Rows from block 7 of a small image embedding model, named by matrix and row number. Rows with one number within an expert belong to one neuron, the router's apart. Each number is 128 + 24 x the weight over its row's rms, rounded and kept within 0 to 255. All counts start at 0. Numbers have three digits each.
After each expert's rows are labels from the 100 images, of 14976, where the router gives the expert most weight on average: "top examples" is what is common among them. Only what is clearly more common there than usual is listed. The data: stained colorectal tissue patches (NCT-CRC-HE-100K).
# router: router (model.blocks.7.mlp.router.weight, 16x256, trained with AdamW), inputs 192-255
# up: expert up (model.blocks.7.mlp.up, 16x256x256), inputs 192-255
# down: expert down (model.blocks.7.mlp.down, 16x256x256, transposed), outputs 192-255

# expert 7
router.7:092120118147152110112144117115079137082143109079118191087138078140123127143145121126154157112107147161085159101098136133117111117126101133127144126192173134101146122135127140090137099120128166
up.2:078133165086142136142138118125093125101103107133132120136102096158127137148127096145142107146115160138121157156114122148097165139174170102098148143109106098153089142131118116125147100099178166
down.2:132162111189115163151145126118132106204146128144123151163155155110129114082137134124154100126148160140121146152190100133122129141077115125158117174113126112124129099124171126071126095135102111
up.3:154145122075150110123142155132122140096152116107117163135128120142120116078133157135154119159099105144123102165103164104149085100150128099133152133097092133160136122119091146147107109113130130
down.3:106126146113113132123153139143117122128109134122114147149113135154141135137154092180122126098144110120117132154150148126108170152083092098085130108131159096158136112121104104115160088101114140
up.4:120145123120122137174098138148125159148151126089129114134090166125109146150097177131155098122149144159106091113117114145121152153132107097136150076115106065135138106128135115102133101133064145
down.4:102111083129127123118142116128162136120156103147151060109119131137183163133134125144077166145144118159132120109132110159093143159137113149143095166115148145125121132118141118168119119121104135
up.5:119130133122095132123137137108122103156099103154133158146130144086183159106130101105101109126150144153097161128120165134110107131185147101120119132142132112138128119117155099110152111113131142
down.5:111165120147128145112142146120154120125150132128147095128060118148103098127164119101114149118117120145160126106153076147103139138095168137082119145111088095154123138129060100115098108137126135
up.6:143146095108169186096135117126120092121080119116141170161122117135105127151122163125126127130116101136132117130095116103157157123132126123132118121150106138128117118101131121132128151154105169
down.6:146112090122149134120151184135176130123136148116147179093151102158130096118111105111099113143094096106099146146147135116118149149128095124131113158105104147126094119133141115122153111085145117
top examples: tissue: smooth muscle

# expert 12
router.12:125163138116125157153108137139082102123074097113084128140142156086177133137147105129104144131121136126154130137117128116105132099117155110107130155149143165135118120142118125118130116132138108
up.2:129107135137161083093132124165148155100126113139175166154116148091135079091126123116142129106105107116132080140102160150154107152160132133094144118093131139120157073144145132108155105105122112
down.2:154129117148102116196151143123153139142077128099151168100132152118137112117128092129119125148119116128135136137089080133133146119136111148163102157149098167147138172123153098124120146162111124
up.3:105104143145130122148103158110148127156106136172122141166127157160123162140118134150155135143105147148093107128143140090101094091125142144131138131118111070158127161115076110096139096095145107
down.3:167163090121134124125132137150121087100141105151137182105139108100143115117143119128143125149068105097096154126106112099153142145148150139128107124147162145161148116129150118120124116102114165
up.4:144123139123112136107131110099170129142128136102123102123101175121125089126085065113150155094164129102142100125140124107114136140182136143151164123132150149165131120132127149135104147094139144
down.4:099123155099133142097171060111137087095129103089144167123109163174095119176137153145148096113118167068140129164120133107166093119145121123107082119123107099164141086121143115152176127121132137
up.5:146132131104073106107112164135149119124111129125089129117105125154135159100131149140071109149134167115112164165144171119125063128108161109124128151115134128136124114203153184114106102110118138
down.5:156123116147065129117088110090150151138142133147133155098106088096150138124149130115157169096118126120125138102135089130116120107120136130096153106140122126127112161107081140121132137122113143
up.6:137083108130091168152153142136116083187132135093134128143134112121113147127131122145145137141149092098153138122118140154114145117110135131135134094111093083116131105127165105116137171125120119
down.6:133124140125101120107121106142147111160119120092146120141084142138123154134147115136113147120146112107102115081111154139157166119159152137138109130134089130115074157110119133131107093109152142
top examples: tissue: debris

# expert 1
router.1:132112122120173110182145143143137138139104120142086147171156119152162117131161118129110121122142132145085140090120128100145117148122117119111159145131121129144151143163084138077092114122148093
up.2:179146126122136164143141110106155122116127139120104107128138135136148141121089109112123182117147160120125142140127105165102137134141135127129173098127149122153114087184158135120163109117143109
down.2:123134111128118147111176115170150128144120097109163130131116124127133131109158075139101169098167131127146160111128167131151128134156134168115143151154095156118115169111152153112144149120107179
up.3:160175098149134156110124159106134122137169149092121108130149137117142149177100121095125121148116136112101081112134069146137160127125139142095116097081135129128104103095139145158150165133127074
down.3:084118093146118158122153108158151100155123137128129135121099158145099111154169101079137108167079141128119141089073127154125166145131154117119089150137162163119102150105130121103140132097152152
up.4:120086112116110176138107159137106143126110129131096116109139111123121109140171132173121134069152137096115175110122124099099108066098101121157151128107146126169106128116145101133162114137135141
down.4:142119125120152152114091094123109134175118118066115175120161132116133145111126154133154138103140087100112142135120110140078135161125182123103171160154118153118079094110104172144153124179146117
up.5:138132148156140132116137141149141106095153125157125181161115134133120117142118121140122038108101103097121124139165126109171154163147124133115119114169142124123128131107097159111119130142134099
down.5:128128134122098141135152136112140125128107216119122104106158092150131118166114137110144123183174169119095162150157106111147127140138146114125128158101149163089162098164145132144131145124105155
up.6:100108131169159142100151147169170157111136138098133125128167115153097145146122117135168160148170130123147159183111137135149157128129143163106083147115147116129117118141059092153158115110117153
down.6:126066144115104143121103125098144126148140158117151145119106139176110096141095130136091156101062107149122124161198127108107132122139089133161108122149116108113156112097164141103152135108120134
top examples: tissue: lymphocytes

# expert 14
router.14:121092157127122148122128124116147099126161144114150120121092138093109120142103137111124112143111128130197039128159132059140087143117095144110156133108130124111088100110132094119128108153118111
up.2:125133148163137136128131137092110109149129150108118101117113124128121124134121157127150096103134098159104118131070165076125104112135108083147153138143124123151109107134135140095115153124123136
down.2:135127153149116077140187139054134107101136149141157159187137097137107147096122148124141096122135126156163121189180171129143123118106154138113140137135134157169148144123113128147139126103138146
up.3:191137168144111104118133146154120124127078143125096135150103087112147098138082138080142117086164151149131148095106144142153120125099109105127123133153138162132123150156131107141133106161089113
down.3:137092109174123121098124117166157154164117110117154130133088150144105163135139132140109123101127163103162103111104099117146136122165141124117123127103145135124129143176112135053069114074122140
up.4:162137159212129104123106123157101150129102129111096129110085143177143163117096119145154161123151121135102120093142116132124118149150106107129154125122137096122135130125106155167112152162117120
down.4:113137076181153126144120120114082142110118135136171125179140139108096146150103119085142115147112132072140116150155176146114081163147128127142182156143148150107126108096172138105106143141133120
up.5:093152128102154111138091126165131108108121117127121074104139118156167144141102159088127144140139138142183069086127125120130117142103093130143162187107117097130116170116167085137116104111109118
down.5:155096123097084155138146174111107137170137129160132123208083126126122168158106147121138172125096114144128112085126127173143140096095122149156174137138121147133114143120158131128120144110109134
up.6:136166105147137096159142124105122156116119188104143123127068141107171136148172093100097106106123135148131144118131107117141108125138119159140140111107171139140142123138157122108142118098119160
down.6:154150117144190110133135165100086125103114121117118087065139175113084125144108150124124114105101099176113124137090133132132132100089121141163116083098117056093138101077114149160162108090132153
top examples: tissue: adipose tissue

# expert 2
router.2:165141128128120110083115152149136143103117111138088132140091110118127150190101120132144106146139079141122135137140102127060117172134105104088139172114139114115113183125120168130119115100094159
up.2:146167114154157130119119124143105144108129128113119146104133151120117153172122100160097149110136151119079110123103161168108163128117110123115116133104155122146079152147142157118172153130118071
down.2:146043135105141159174107149142117124126118139113125140138144110126117115135115157120111139159154107122179123138133077177134100121122136132173146116101120136140102101088136112112149169130093131
up.3:134090128112106138080178150125119155139175116137154117141085105135112123118108132137157098132137171152169169131095126126134111096119139132101126108133087116120149156134107118122148126117139141
down.3:159118133113129112112098150166126116148091153108140137101139113108157169174136118129126118140136125116125144122155122103144119090137150120160187124117145121138104135088142130130074159087160121
up.4:118152116154149146096101097113144152111129146113120117086081129180096129107096129077109122101138144147125131157133121138149130111113117119141122119165135164136137138117136112185092115123134140
down.4:129122113114090066149122153211142112108103132117133116178131152120132110120136178114132136108116121136142152119108144153140104135131145125159124119109144145154139082136146107095117140102074145
up.5:153143158107116122110135155104133097162147150115137085090107161119140113173159113137113112103107157134137092135137103113135176140099161153149136168116154120078135151143133082131128150148148142
down.5:134103184147171104113145088143122122132091143117129157163168164117145186111124111114158152146123146134132138170108154167132098106116114107074130122159087109090113095139112101131150093125105127
up.6:154114121122063160149154151108117134155136109144165137117159145120098086070107101126103138150122088092129154109164122123109138172124147093105144122164146142132127128141126142129178110111105136
down.6:144118184122186135137129152179127121079097142097117138106121106130120122133125150119113120149114136123149084132098100120168129102142159140149131113111130117135159074105141119158155117122160151
top examples: tissue: smooth muscle

# expert 5
router.5:101110133113167084145120145153127163122167120132109114137158097106115086109111121122080151119156161135134136142110130162176182112104128119136132098128117120156119176137115114138169131127116113
up.6:160131131112126064110150085124128122136121142118143122178140129139143164086134140153107165119078169126158139108131115147122143055147133116134132077125127126127104136129096095114141114168125088
down.6:128118115134144113155105104147156117138112140075101114153154098147126130097170156141110100136150120101145149126175168118103091121128107111166139183128167130105154118137142129163113168119145132
up.7:119114144127124135167121096149094071098179087111138133148130161123161082160147192097126111171164091149115110085092148109087115130100139138163133099150126139129122103096160141109139123144143154
down.7:172116135101116148121111101184073117111109164144073089118109140152127166138119130143145132137157072157162124138109145110098137147120117106103112150126110113122126136128092122152105126167129115
up.8:159104142106092148114135167135121141077155146139104099122134095125150113147135108149130160129130162147120149100172138164131105128137118122127142125097098112136128102108112158161087162158143131
down.8:112138135136139136124097155152142172121109161128128131147122145128136131112099117093154122154121138115106069121164134144091141130097112149131156160135160123098142156115108144146135128111127096
up.9:151082146159148067132096099115110080107123121144144150110133135135127143128162132121121149141115152110130131146137158154180113117142104148132151116157130115157129141154143143077108115105138128
down.9:134129097162098122155137116128120096134106137109158061105111087098133180095136119082103115102119108092141157100100109097128124170118147099155109164078145121147105119134121117115151128147113108
up.10:134104087142098126109136121149161152148139100123139157133121111095110152152114114103107120119093155137109161160153142149121104108137159140090101124148154136129122128104116142166187173124165133
down.10:093101125126146136134114131132128138143168114161101145085132133090137100138144132151126095125097156105098139147150154118128148125097101128113169142122158136128130101149201138133122168164127123
top examples: tissue: cancer-associated stroma; tissue: debris

# expert 4
router.4:144135153131103120089118108142088138155103146164108147111134126097142169142165158173118115132134133124127125120133133102167118135120158130158161141154137085111148145150169101102077085119123162
up.6:183158156116123109103176158157118135142117119109104149109104118139078133115137122120115119143135123150127125099101121113078122152151090119146167148157139160155126163119113137152133128147161167
down.6:107127126145080098104147142119173123082076141134181142159108118113119150106133091114134117146164116108099149140117113120118133157141128136119162108130116117111127155117103137151164122102117110
up.7:122124191113128110170127179144097145188166117090153121106138131115184115116144113163127097091164079142175132105133183105128115137135203108158117124094140095164132104140140163120139116103154134
down.7:142112145103177177111121104105103106159124064137116080141182142130108142114138116128134104130105168137132062114121148157148094148104038113115096140134148155177092150136137111161204153135115145
up.8:148145129113126148110117163139089114079067150125157072114137155150125159131153119139141130132128154151129114145121143130162126145174143146114134076136157124105090167134087083108140136128125111
down.8:123107147107143143162114137142103117140138108145117130115113158106122139157129112110151126147131163144145123108126105123134132143139093144145132117135128117110124127076079093117099101114149110
up.9:155158153142126149112108146118056126105107105115136068127138154094165121146135098119102146099117085163133137132173186126114142226177122175097119154126148154158112141182142128137138104079140130
down.9:141095160128129102118105128158096087101201157132129065093111146116135139107109119122133109129141120094149133152117117121112171081052117136123110105135129083155119095135126123139117162109148117
up.10:148153104124133085120128117093144128117151141063131092151081146132094122111139119072162127112122152120156105111132084139126112130155143173104123138115120111090118119110156094093100094114147111
down.10:152175125123141111116171127133126113163096130126141149162123099144081150116108150139151096110154143159130144110106076140111122129106132117114115127134122135107099082166165114135126136100160102
top examples: tissue: tumour epithelium

# expert 10
router.10:152178113132098164150105118130135130150141137112096118091135123122177174154146067136148128134105112092089148124134127099113151164148134115121147134118124119100129147104136124157089135122154116
up.2:156124133119119144137109141072162167106128081116079134108155160115129145111144108096159121083139171128104167154137142123121140127135124111058114146137140143171107154124120158143131152147177118
down.2:105085075127120157130144161114135136097146129127118115094171134136147148086123138129139155115133117156163133143099068117108132135106080120150153157124125164140095099155072124117121147108139097
up.3:122131143143118128161141116148122127141117119150112136150137167117101096101126164111153113125111128116148127144084142136136107122141114147098134136123098175108122147102155182113123118141115148
down.3:121144131105137153150132133120185106094117130143089086163175129117100116113139131138172126149131086145121135117148097179117112130135140101153140132098099102146108086160136140082111184102135143
up.4:166138147176115127113133097110104138107172138117134161133173113137112134117146120082108148149139124114115125094118107126118121169149122149117113143149142078116132128101135134135079132128117145
down.4:124126161123199128128130107184136126152142105126170085094128113121106126158144145119113137118153161147223160144114131138127149116124136101145126127112154137083152114113098119126120180154115144
up.5:095138184167094143127104149150097113149131121146134116120181104118156138113115118137095169086100084101140103120123132119117137124125144147144132122143138127124092111125136093107136097110139136
down.5:139132145123112099138139093167161172126095156090128162137100124125099121128117100129183135139108144137146123113138170136104145124100129129175099070134140165137120102159110143157110091138112128
up.6:176154119144157119137138113125133140146083160147116117133109131127120151170138141134077142159169098105134132112127139180119122140118147163158104115093121094096129133158077120134181127144140107
down.6:085150104120107112127137122164098160132134147135145120140129141116112154145138097139079161095149143090104158171117115122119130107127161158122154120161140200136130144126151112130102118127146144
top examples: tissue: tumour epithelium; tissue: mucus

# expert 0
router.0:161109107131121066116145134125180156099050119157120108126114104122137140129132161155165115097120151122110136123142136119134170120116142092140157181119088143140133099135136154139161119111156104
up.6:115134160121107166142139138169146131119089124131110163152151151121126113126111108139152137135122121181131120135147164162115149149124134127094151157135122134127117100112094111135149160115104136
down.6:151132137094092125141124144107084154140096143126146135160095082123106130172128134138119128158148115143119160136123068151107157133165130121114154148131140147136149175115132116190120085123158159
up.7:135132128140135143150143157150091117140121128099120110106170102121177138111135145116141157128147133131121117113108126112142110149113150112143165115136133189139089084106100164111135110134188147
down.7:097138106129129154157072120094189132117111118166156096101111175110150133093150123135109122100093121118179126157135088122138130123200148136114154154135186091146124096119129127152129132122130121
up.8:117137114117115075143155155164143142153124108104109117166100140110128087158156139101105158143144109100158075104137130140141141126100122130131100146131132124149108144109143099176145145136159145
down.8:131165135108089129133160134130133131173173116106164128187128130084106088126137105113125120116173117135087147132089110146124108128152111106105127196121148081131148131120152151104124102120117120
up.9:129136115099127126127133115087092123055182131171107119177160105171069061134129128130122107080170141170122124105153126165164120117126090129145125109120108112136150136142161124127140139101107148
down.9:135143139122097122119134150109139121157141102104104122156126120112182138158129095124125157152132125118127103133115126110137140114140150151165169145169137164116118103147161125124156113135107145
up.10:145117125133130120153150118143143120157136095142105142141157139096110135112125141140101162098139079133115138095144106103074103084100156139152168158120118131148103154162142141101109163151111171
down.10:107136173136100074140141134111114122074140099130086155178109106132149098153122171112098173081102136148157067133152136133104116146164143139106109129119110146140140121120136134184119149120142124
top examples: tissue: adipose tissue

# expert 6
router.6:122066116134120122161130155138145163149104094096114114132125110180121132130113125164127099152108167116142149153138133118119123154100129175143187161145135129131137146117115121164127187137153153
up.2:108114125100120134146101127116109103088204115084084085115144102123106132133196154109141147130108123123109146129123097155146158161119172123142087122098151127125087113117121090135153099129137125
down.2:129156126127166097142116108121153164125082111098149101121160129110110137131132139122116158124099143134119143113146115093139117106156083152114127122106137142137156162160095124146128157125101066
up.3:119130138130164136114155117137105096131169116102116125124079096166116131143144086109084150156107077129180156165120154176109119116136105068116137076137152117134122085144155165158131108159106121
down.3:121112142139168140134117124111111102126134169108157149132103106149130142123119112126150146110164131108134124143138112135131149132161115127088155122134071087120126155105152108111139103118126148
up.4:113092129097135150102142078148123122144107151115182123116121142110094108089148105118092154143130147143122117134147100099110108130157068143132129158094107124138129134143122171112122123073151093
down.4:119118125119128128167123109136122136099095104152094140143100139097139110085154112128126140142120114115133151158139127133149095108107152111118137099153171149116102147093096116127135113143118127
up.5:111120157129132123109122143109120148130147134128137091116126110129134118123141146108142113131141135136076110113162137140175116099132080094139146101147090118067135160114131142142136123126086122
down.5:148115126153128128160166142150121106122121104116095073115113120128132110117127167104178142165131136104119116166121134152141090161139138139101144139093117132147146146128145114093120089113135182
up.6:156116148093169138120146169113075149123130153139120131102144151117116132134111125069118110133114154106148093083125120167121139124133140163129113113112094114103177138155101136144129123120104110
down.6:145105116106146111130125168132150136154128130134183105105133167114121094086117111134137093150126113121135095114104161138117144152122135126100188131110155111096182178119127128123152113104119134
top examples: tissue: cancer-associated stroma; tissue: debris

# expert 9
router.9:089103108127109145160158149113133122191121141164112155163148152138147144118118147107142114083084154129123115107088139110155157104178095113127128189143144144079144138163163135117145136144102116
up.2:153091132124178130131117158116125138124166165133080099132117153147133142119159129154146139092133111165095138096080132153132130111150143163140133134153139127130120119155147144149095115169129149
down.2:179126100113085147156127119145114157157116148111199133116130073125151125147122087128113144141167141133113136125137110113131129107145183109108157110112165127104152106105138131139106110149106171
up.3:124118146158130107105130116152072105110143130115101108155104118123134151097127147146149135147128098188140145150120107098080118125084159084159128103092079170133084112145083084142116104155142121
down.3:141135186137115137120105109145113128110129145126102161153124143111114126112129142135154117133152137159114171101116127150167133141091169139080123142122126117122130146176146118129123117088161120
up.4:107151102143099102144161119150141104151183150149100133170126120149130138129109156108132120115120128117110147085131125158171129158129135132152134124150111105126132119125123085135147152121118181
down.4:103131131143165103087167145115147153098123160153147146130065125113114146108140156138112188186124107162134111099148172135128112130151130146146130118133112153129117154166149117175122134155098106
up.5:123127122125138089124129151179125100157141150110139110147072114151159111140143096083097080113125091108151123136137120097114146125101144157098181181094167153119150148119124102160094168097117111
down.5:139176168124078098133153138117160125156124143134102176093138138101111122111107106170143147121103134138110117119172109158088157173172092106119134112139103134139086139138093138079144146141113138
up.6:102103118110132160123187091141138108195129120121098168102110104126099104118119084117128120119127120155117102102137127106115161148128118107112114128136138119131120126129140129122097170133144131
down.6:129112136128091123131121125180131119101171102119151124133198172113134129140127124124149168109167127146138112122112106144138073152138120132146111112110118138113125149147101125094146117180101162
top examples: tissue: normal colon mucosa

# expert 3
router.3:125081118106119105153158122094115112134155160125137119141083142112106123098132145105123106143136095154118134174132100120089129169072154099098106184158159174133162122149138164161129121135135116
up.0:103124127149125110154086153160175108108096125128096133127118147133196186132144120154130130125078122081128128101144126102106133100143148145150092096142120098132131110151125120129145137111134118
down.0:143118124119158084158119100082145144142155128087163131129144102161156154115123150122181119091153158116131144112137152142120104155113058130185123139132125140153143155127097143060134075117120103
up.1:135087117105151144107131165074103110115119126141082147114158147139149090141158155126149098122097177125166136157112114165125102148148116158105112089169093108122188137149175120165106099128115136
down.1:129145132105131098140133111118114133142086082159125116157140185185169106077142129114115140107121113121128077103147110076114113151101087097144139159124133127154125148159122131125116088115136145
up.2:136118146110053135104123105112124155169113115152136135152180133098099104115150133136169160133088146132167155136138072143117138174125108136078119107104127124098156101116166139108154145127121139
down.2:106109102103154159131147106104129117155102164110102088110136148167136140094120094120140147119104135124100162094125110135083125178096114150098132122115144092117087123143194151137132107164140150
up.3:151138115164111134143118129163145128138114139098125123138154150149161133130111116163090127157185130123144133075176073110093122123135130088117140127104129078136158158171087127148134136129110137
down.3:129129121098157149159136104155121092130161161140129123151117166117150076176117132131134119126135140168122084114115121137155105155160152106125132113115136127111138134118144136158146144104144130
up.4:115118147094172125108148120138144108103085136140150106108145125110173113173153136118110086101109130138094125140129160150129103113104121168166093129133141125162138137131119088122140092116144128
down.4:122158124158103151105162126091122154130157159153138141087154108123121101125137099095155112110072115121152119138130120108135162130104099141141112152120124089145120149105128125128139076135103135
top examples: tissue: normal colon mucosa; tissue: mucus

# expert 15
router.15:113140117122120106097127103114119121149135128135135130129093139144131139112098109153122152139122104167114127146158177107139144140110121145143128095147147158116099179116127191120105114138060120
up.2:072108162179135142155125146099149147137174109126149143133129128134132140143106110139106074131136111148087143145111149123089158130138126147115122124094137149125100140132165108119115129131161128
down.2:141103147138112114142158122120110108116163157137079120126117144111095152132112134148097153103139167149171118144123118114131124108122102124131103107152112134111123134116131088115160115087133151
up.3:126100150096120143124132134119132137070132144116091119138126140121122100127158153140151160124159113116169097129137156134123139135174142148087135139117166163134123130130141115111125118109102140
down.3:078120112114149121084117150123106125128175107119129105088115119079125083096138099142142115116115114208135143100135132108122153108133138129102139153115116139113119095100090110126138115150147098
up.4:146145099128121158138148119137116120130133131167158122117107130151098098142141179125128138076139100174095133094144122131096141147143132156160141096127092136121114120136096170126133096111149152
down.4:101163175115162151083102124115145104116115138109122156097178136048129164072147125139142117111164091116145113131119096108134135134116110149103171100127117114106112127115081128120133150123118101
up.5:102147152108155161125127109115102145164112139104108128099133125122147145117138152081105142162101115126097138121102151088132116115101151156125147082127129172154156175131108129084151086143072161
down.5:156123119123111192119130120095159163146152156143146159132117187146114174121131131133113095088160115127136114114134144111141134146154119121110132195133107142133125110145117125161113074120135140
up.6:133154141112131119096158156125105137127175130103115128152094127146096114137121091143107105141137122119120107118151134131126121143150144117152113126147164105114136113120135148128114124141122173
down.6:173109126161110111108136161124134137131140138083121127117092137119135152115106134131137142139170119141149120175118146099070134139148133118078134143142102102124146092118131149151107178134147145
top examples: tissue: normal colon mucosa; tissue: mucus

# expert 8
router.8:124127112097097107121151110165160136129081154106170139114147145144124126142188138120154121157129137143101140170117081118168150151163149158127154132098092102106157130134149126108157099174081129
up.2:151138113137130091123159147137092153142132145101115091085152126142153103150129156099134100151088114150127121148143125096131166153111129131096184160145109159117106130166134139140109162093130085
down.2:185109105135128128131170063090128145128163141113126128194110067134134104133140143109119097120109108173141150093085143116124125131119165121156174121134159129145112109122158123130132122136101134
up.3:154109135136079151088123150112129127120115153072080127080149149129162171121167140121131097156098116170115156127160147120129143135073132113137165142090136142101167145121135080140130174124116130
down.3:170118114133107132140147121117153129085171111103115154157114154126097093110108145143112138131127141127146144088112135099105141119128129131100112123124117152122177075115152153116156132094092126
up.4:127123104101140124128123105108132153097175096104140125120150064088156141142144095161136089077142130131113137159145134130125126152115115109082132176106155142119168107127120122162142138135139160
down.4:139116146134138114115092101143125139098126146144143103132154129150111110122130156142178155129113124124074144113124142110141139102142140103108119111163145053140143113135108114115110119135159068
up.5:117124098155140171150121153140114123125112086088143181127170155171096108140145131131134109188125123103151141079096112142113135140156137131140106132133140107117115114093104109128131134142091167
down.5:120163145097158140111158153103103107124116111141102170071147126098135122140134132141171119127113145103099153135173097130124097115109147140094118117098116094141117096150084166110158144068139117
up.6:146114127125094112124157168145126132153117144078130132140133104101097156124129138142114133104143081147117085123136134123139118136092135130100123154149122134129125084105157117152121129159116169
down.6:149120112138126141147118135130184169113154098099128093162139144131112128163141181129171084142075101149135119090084127125105096105140113114127120133140143130158100151119130100116077111161140148
top examples: tissue: debris

# expert 13
router.13:180142115094100198112094112116131134117105125171094112136085157125137105142126103168133129157145173151139167141143156159098117106172169088137122139151108121103154144119159130116148132096144117
up.2:170151178128075161128090176112108134163096109140135140141130098212134113121140130148143126091125123119123145130106172144142140144193137136139123152117155160126129141137121167105142126070166135
down.2:142155155096123089135136105198123121107166142134169153158130091106131152162147128149141126078082173108129124110138150096114127104156147154086155091103134155176144152130138116089130112137163107
up.3:147079136199132064103139133151107122116111134150141084149157108121089129100109094096123162140172088143114123135131110118134139131109097107159121127128123116127161093148134141127153134146071112
down.3:175098157123149113150120143105084126133134093113134147124105094081143116183130152123099143118134131129144097080085161084141133143122147132139123154126100103168113136138123155147140139112118134
up.4:089136172106067153165116152111158170131118131107131100071118134136163173098117149115120138166106122135148110129165124159132144163092121152122098110117104103090119194121113118101124129125120189
down.4:071112157115070125131118143150113106132151141147131126148149105110155149142121128136147095104112125135109098122145161133120117151116130131106160199120120201120150119136155122135136122125109135
up.5:129086141172112089114155115113123128151170163114133177132147128143156105131103101125130160131132126119148142108081104150165121085102095085157127146142090145115144114191124109163120161109159165
down.5:109164117131096114158149136167141119159089109156149076087091146121132105142134160130084136153130088117145133144150157129125122106174159134133142131131137096149142156111152132132097130098129115
up.6:101085130120156102113145173137100091113122124165142117110154097161100110170120142107117110116134060118108145124158098109116166107128146127108111140085142158123122156120174126142116098155123120
down.6:148124136134118173136154165141137136155135127126093115139135176130101125134107126166144159146137125154122114129072157126115134119140095168145129118135100104092138102154125155118142110148131115
top examples: tissue: debris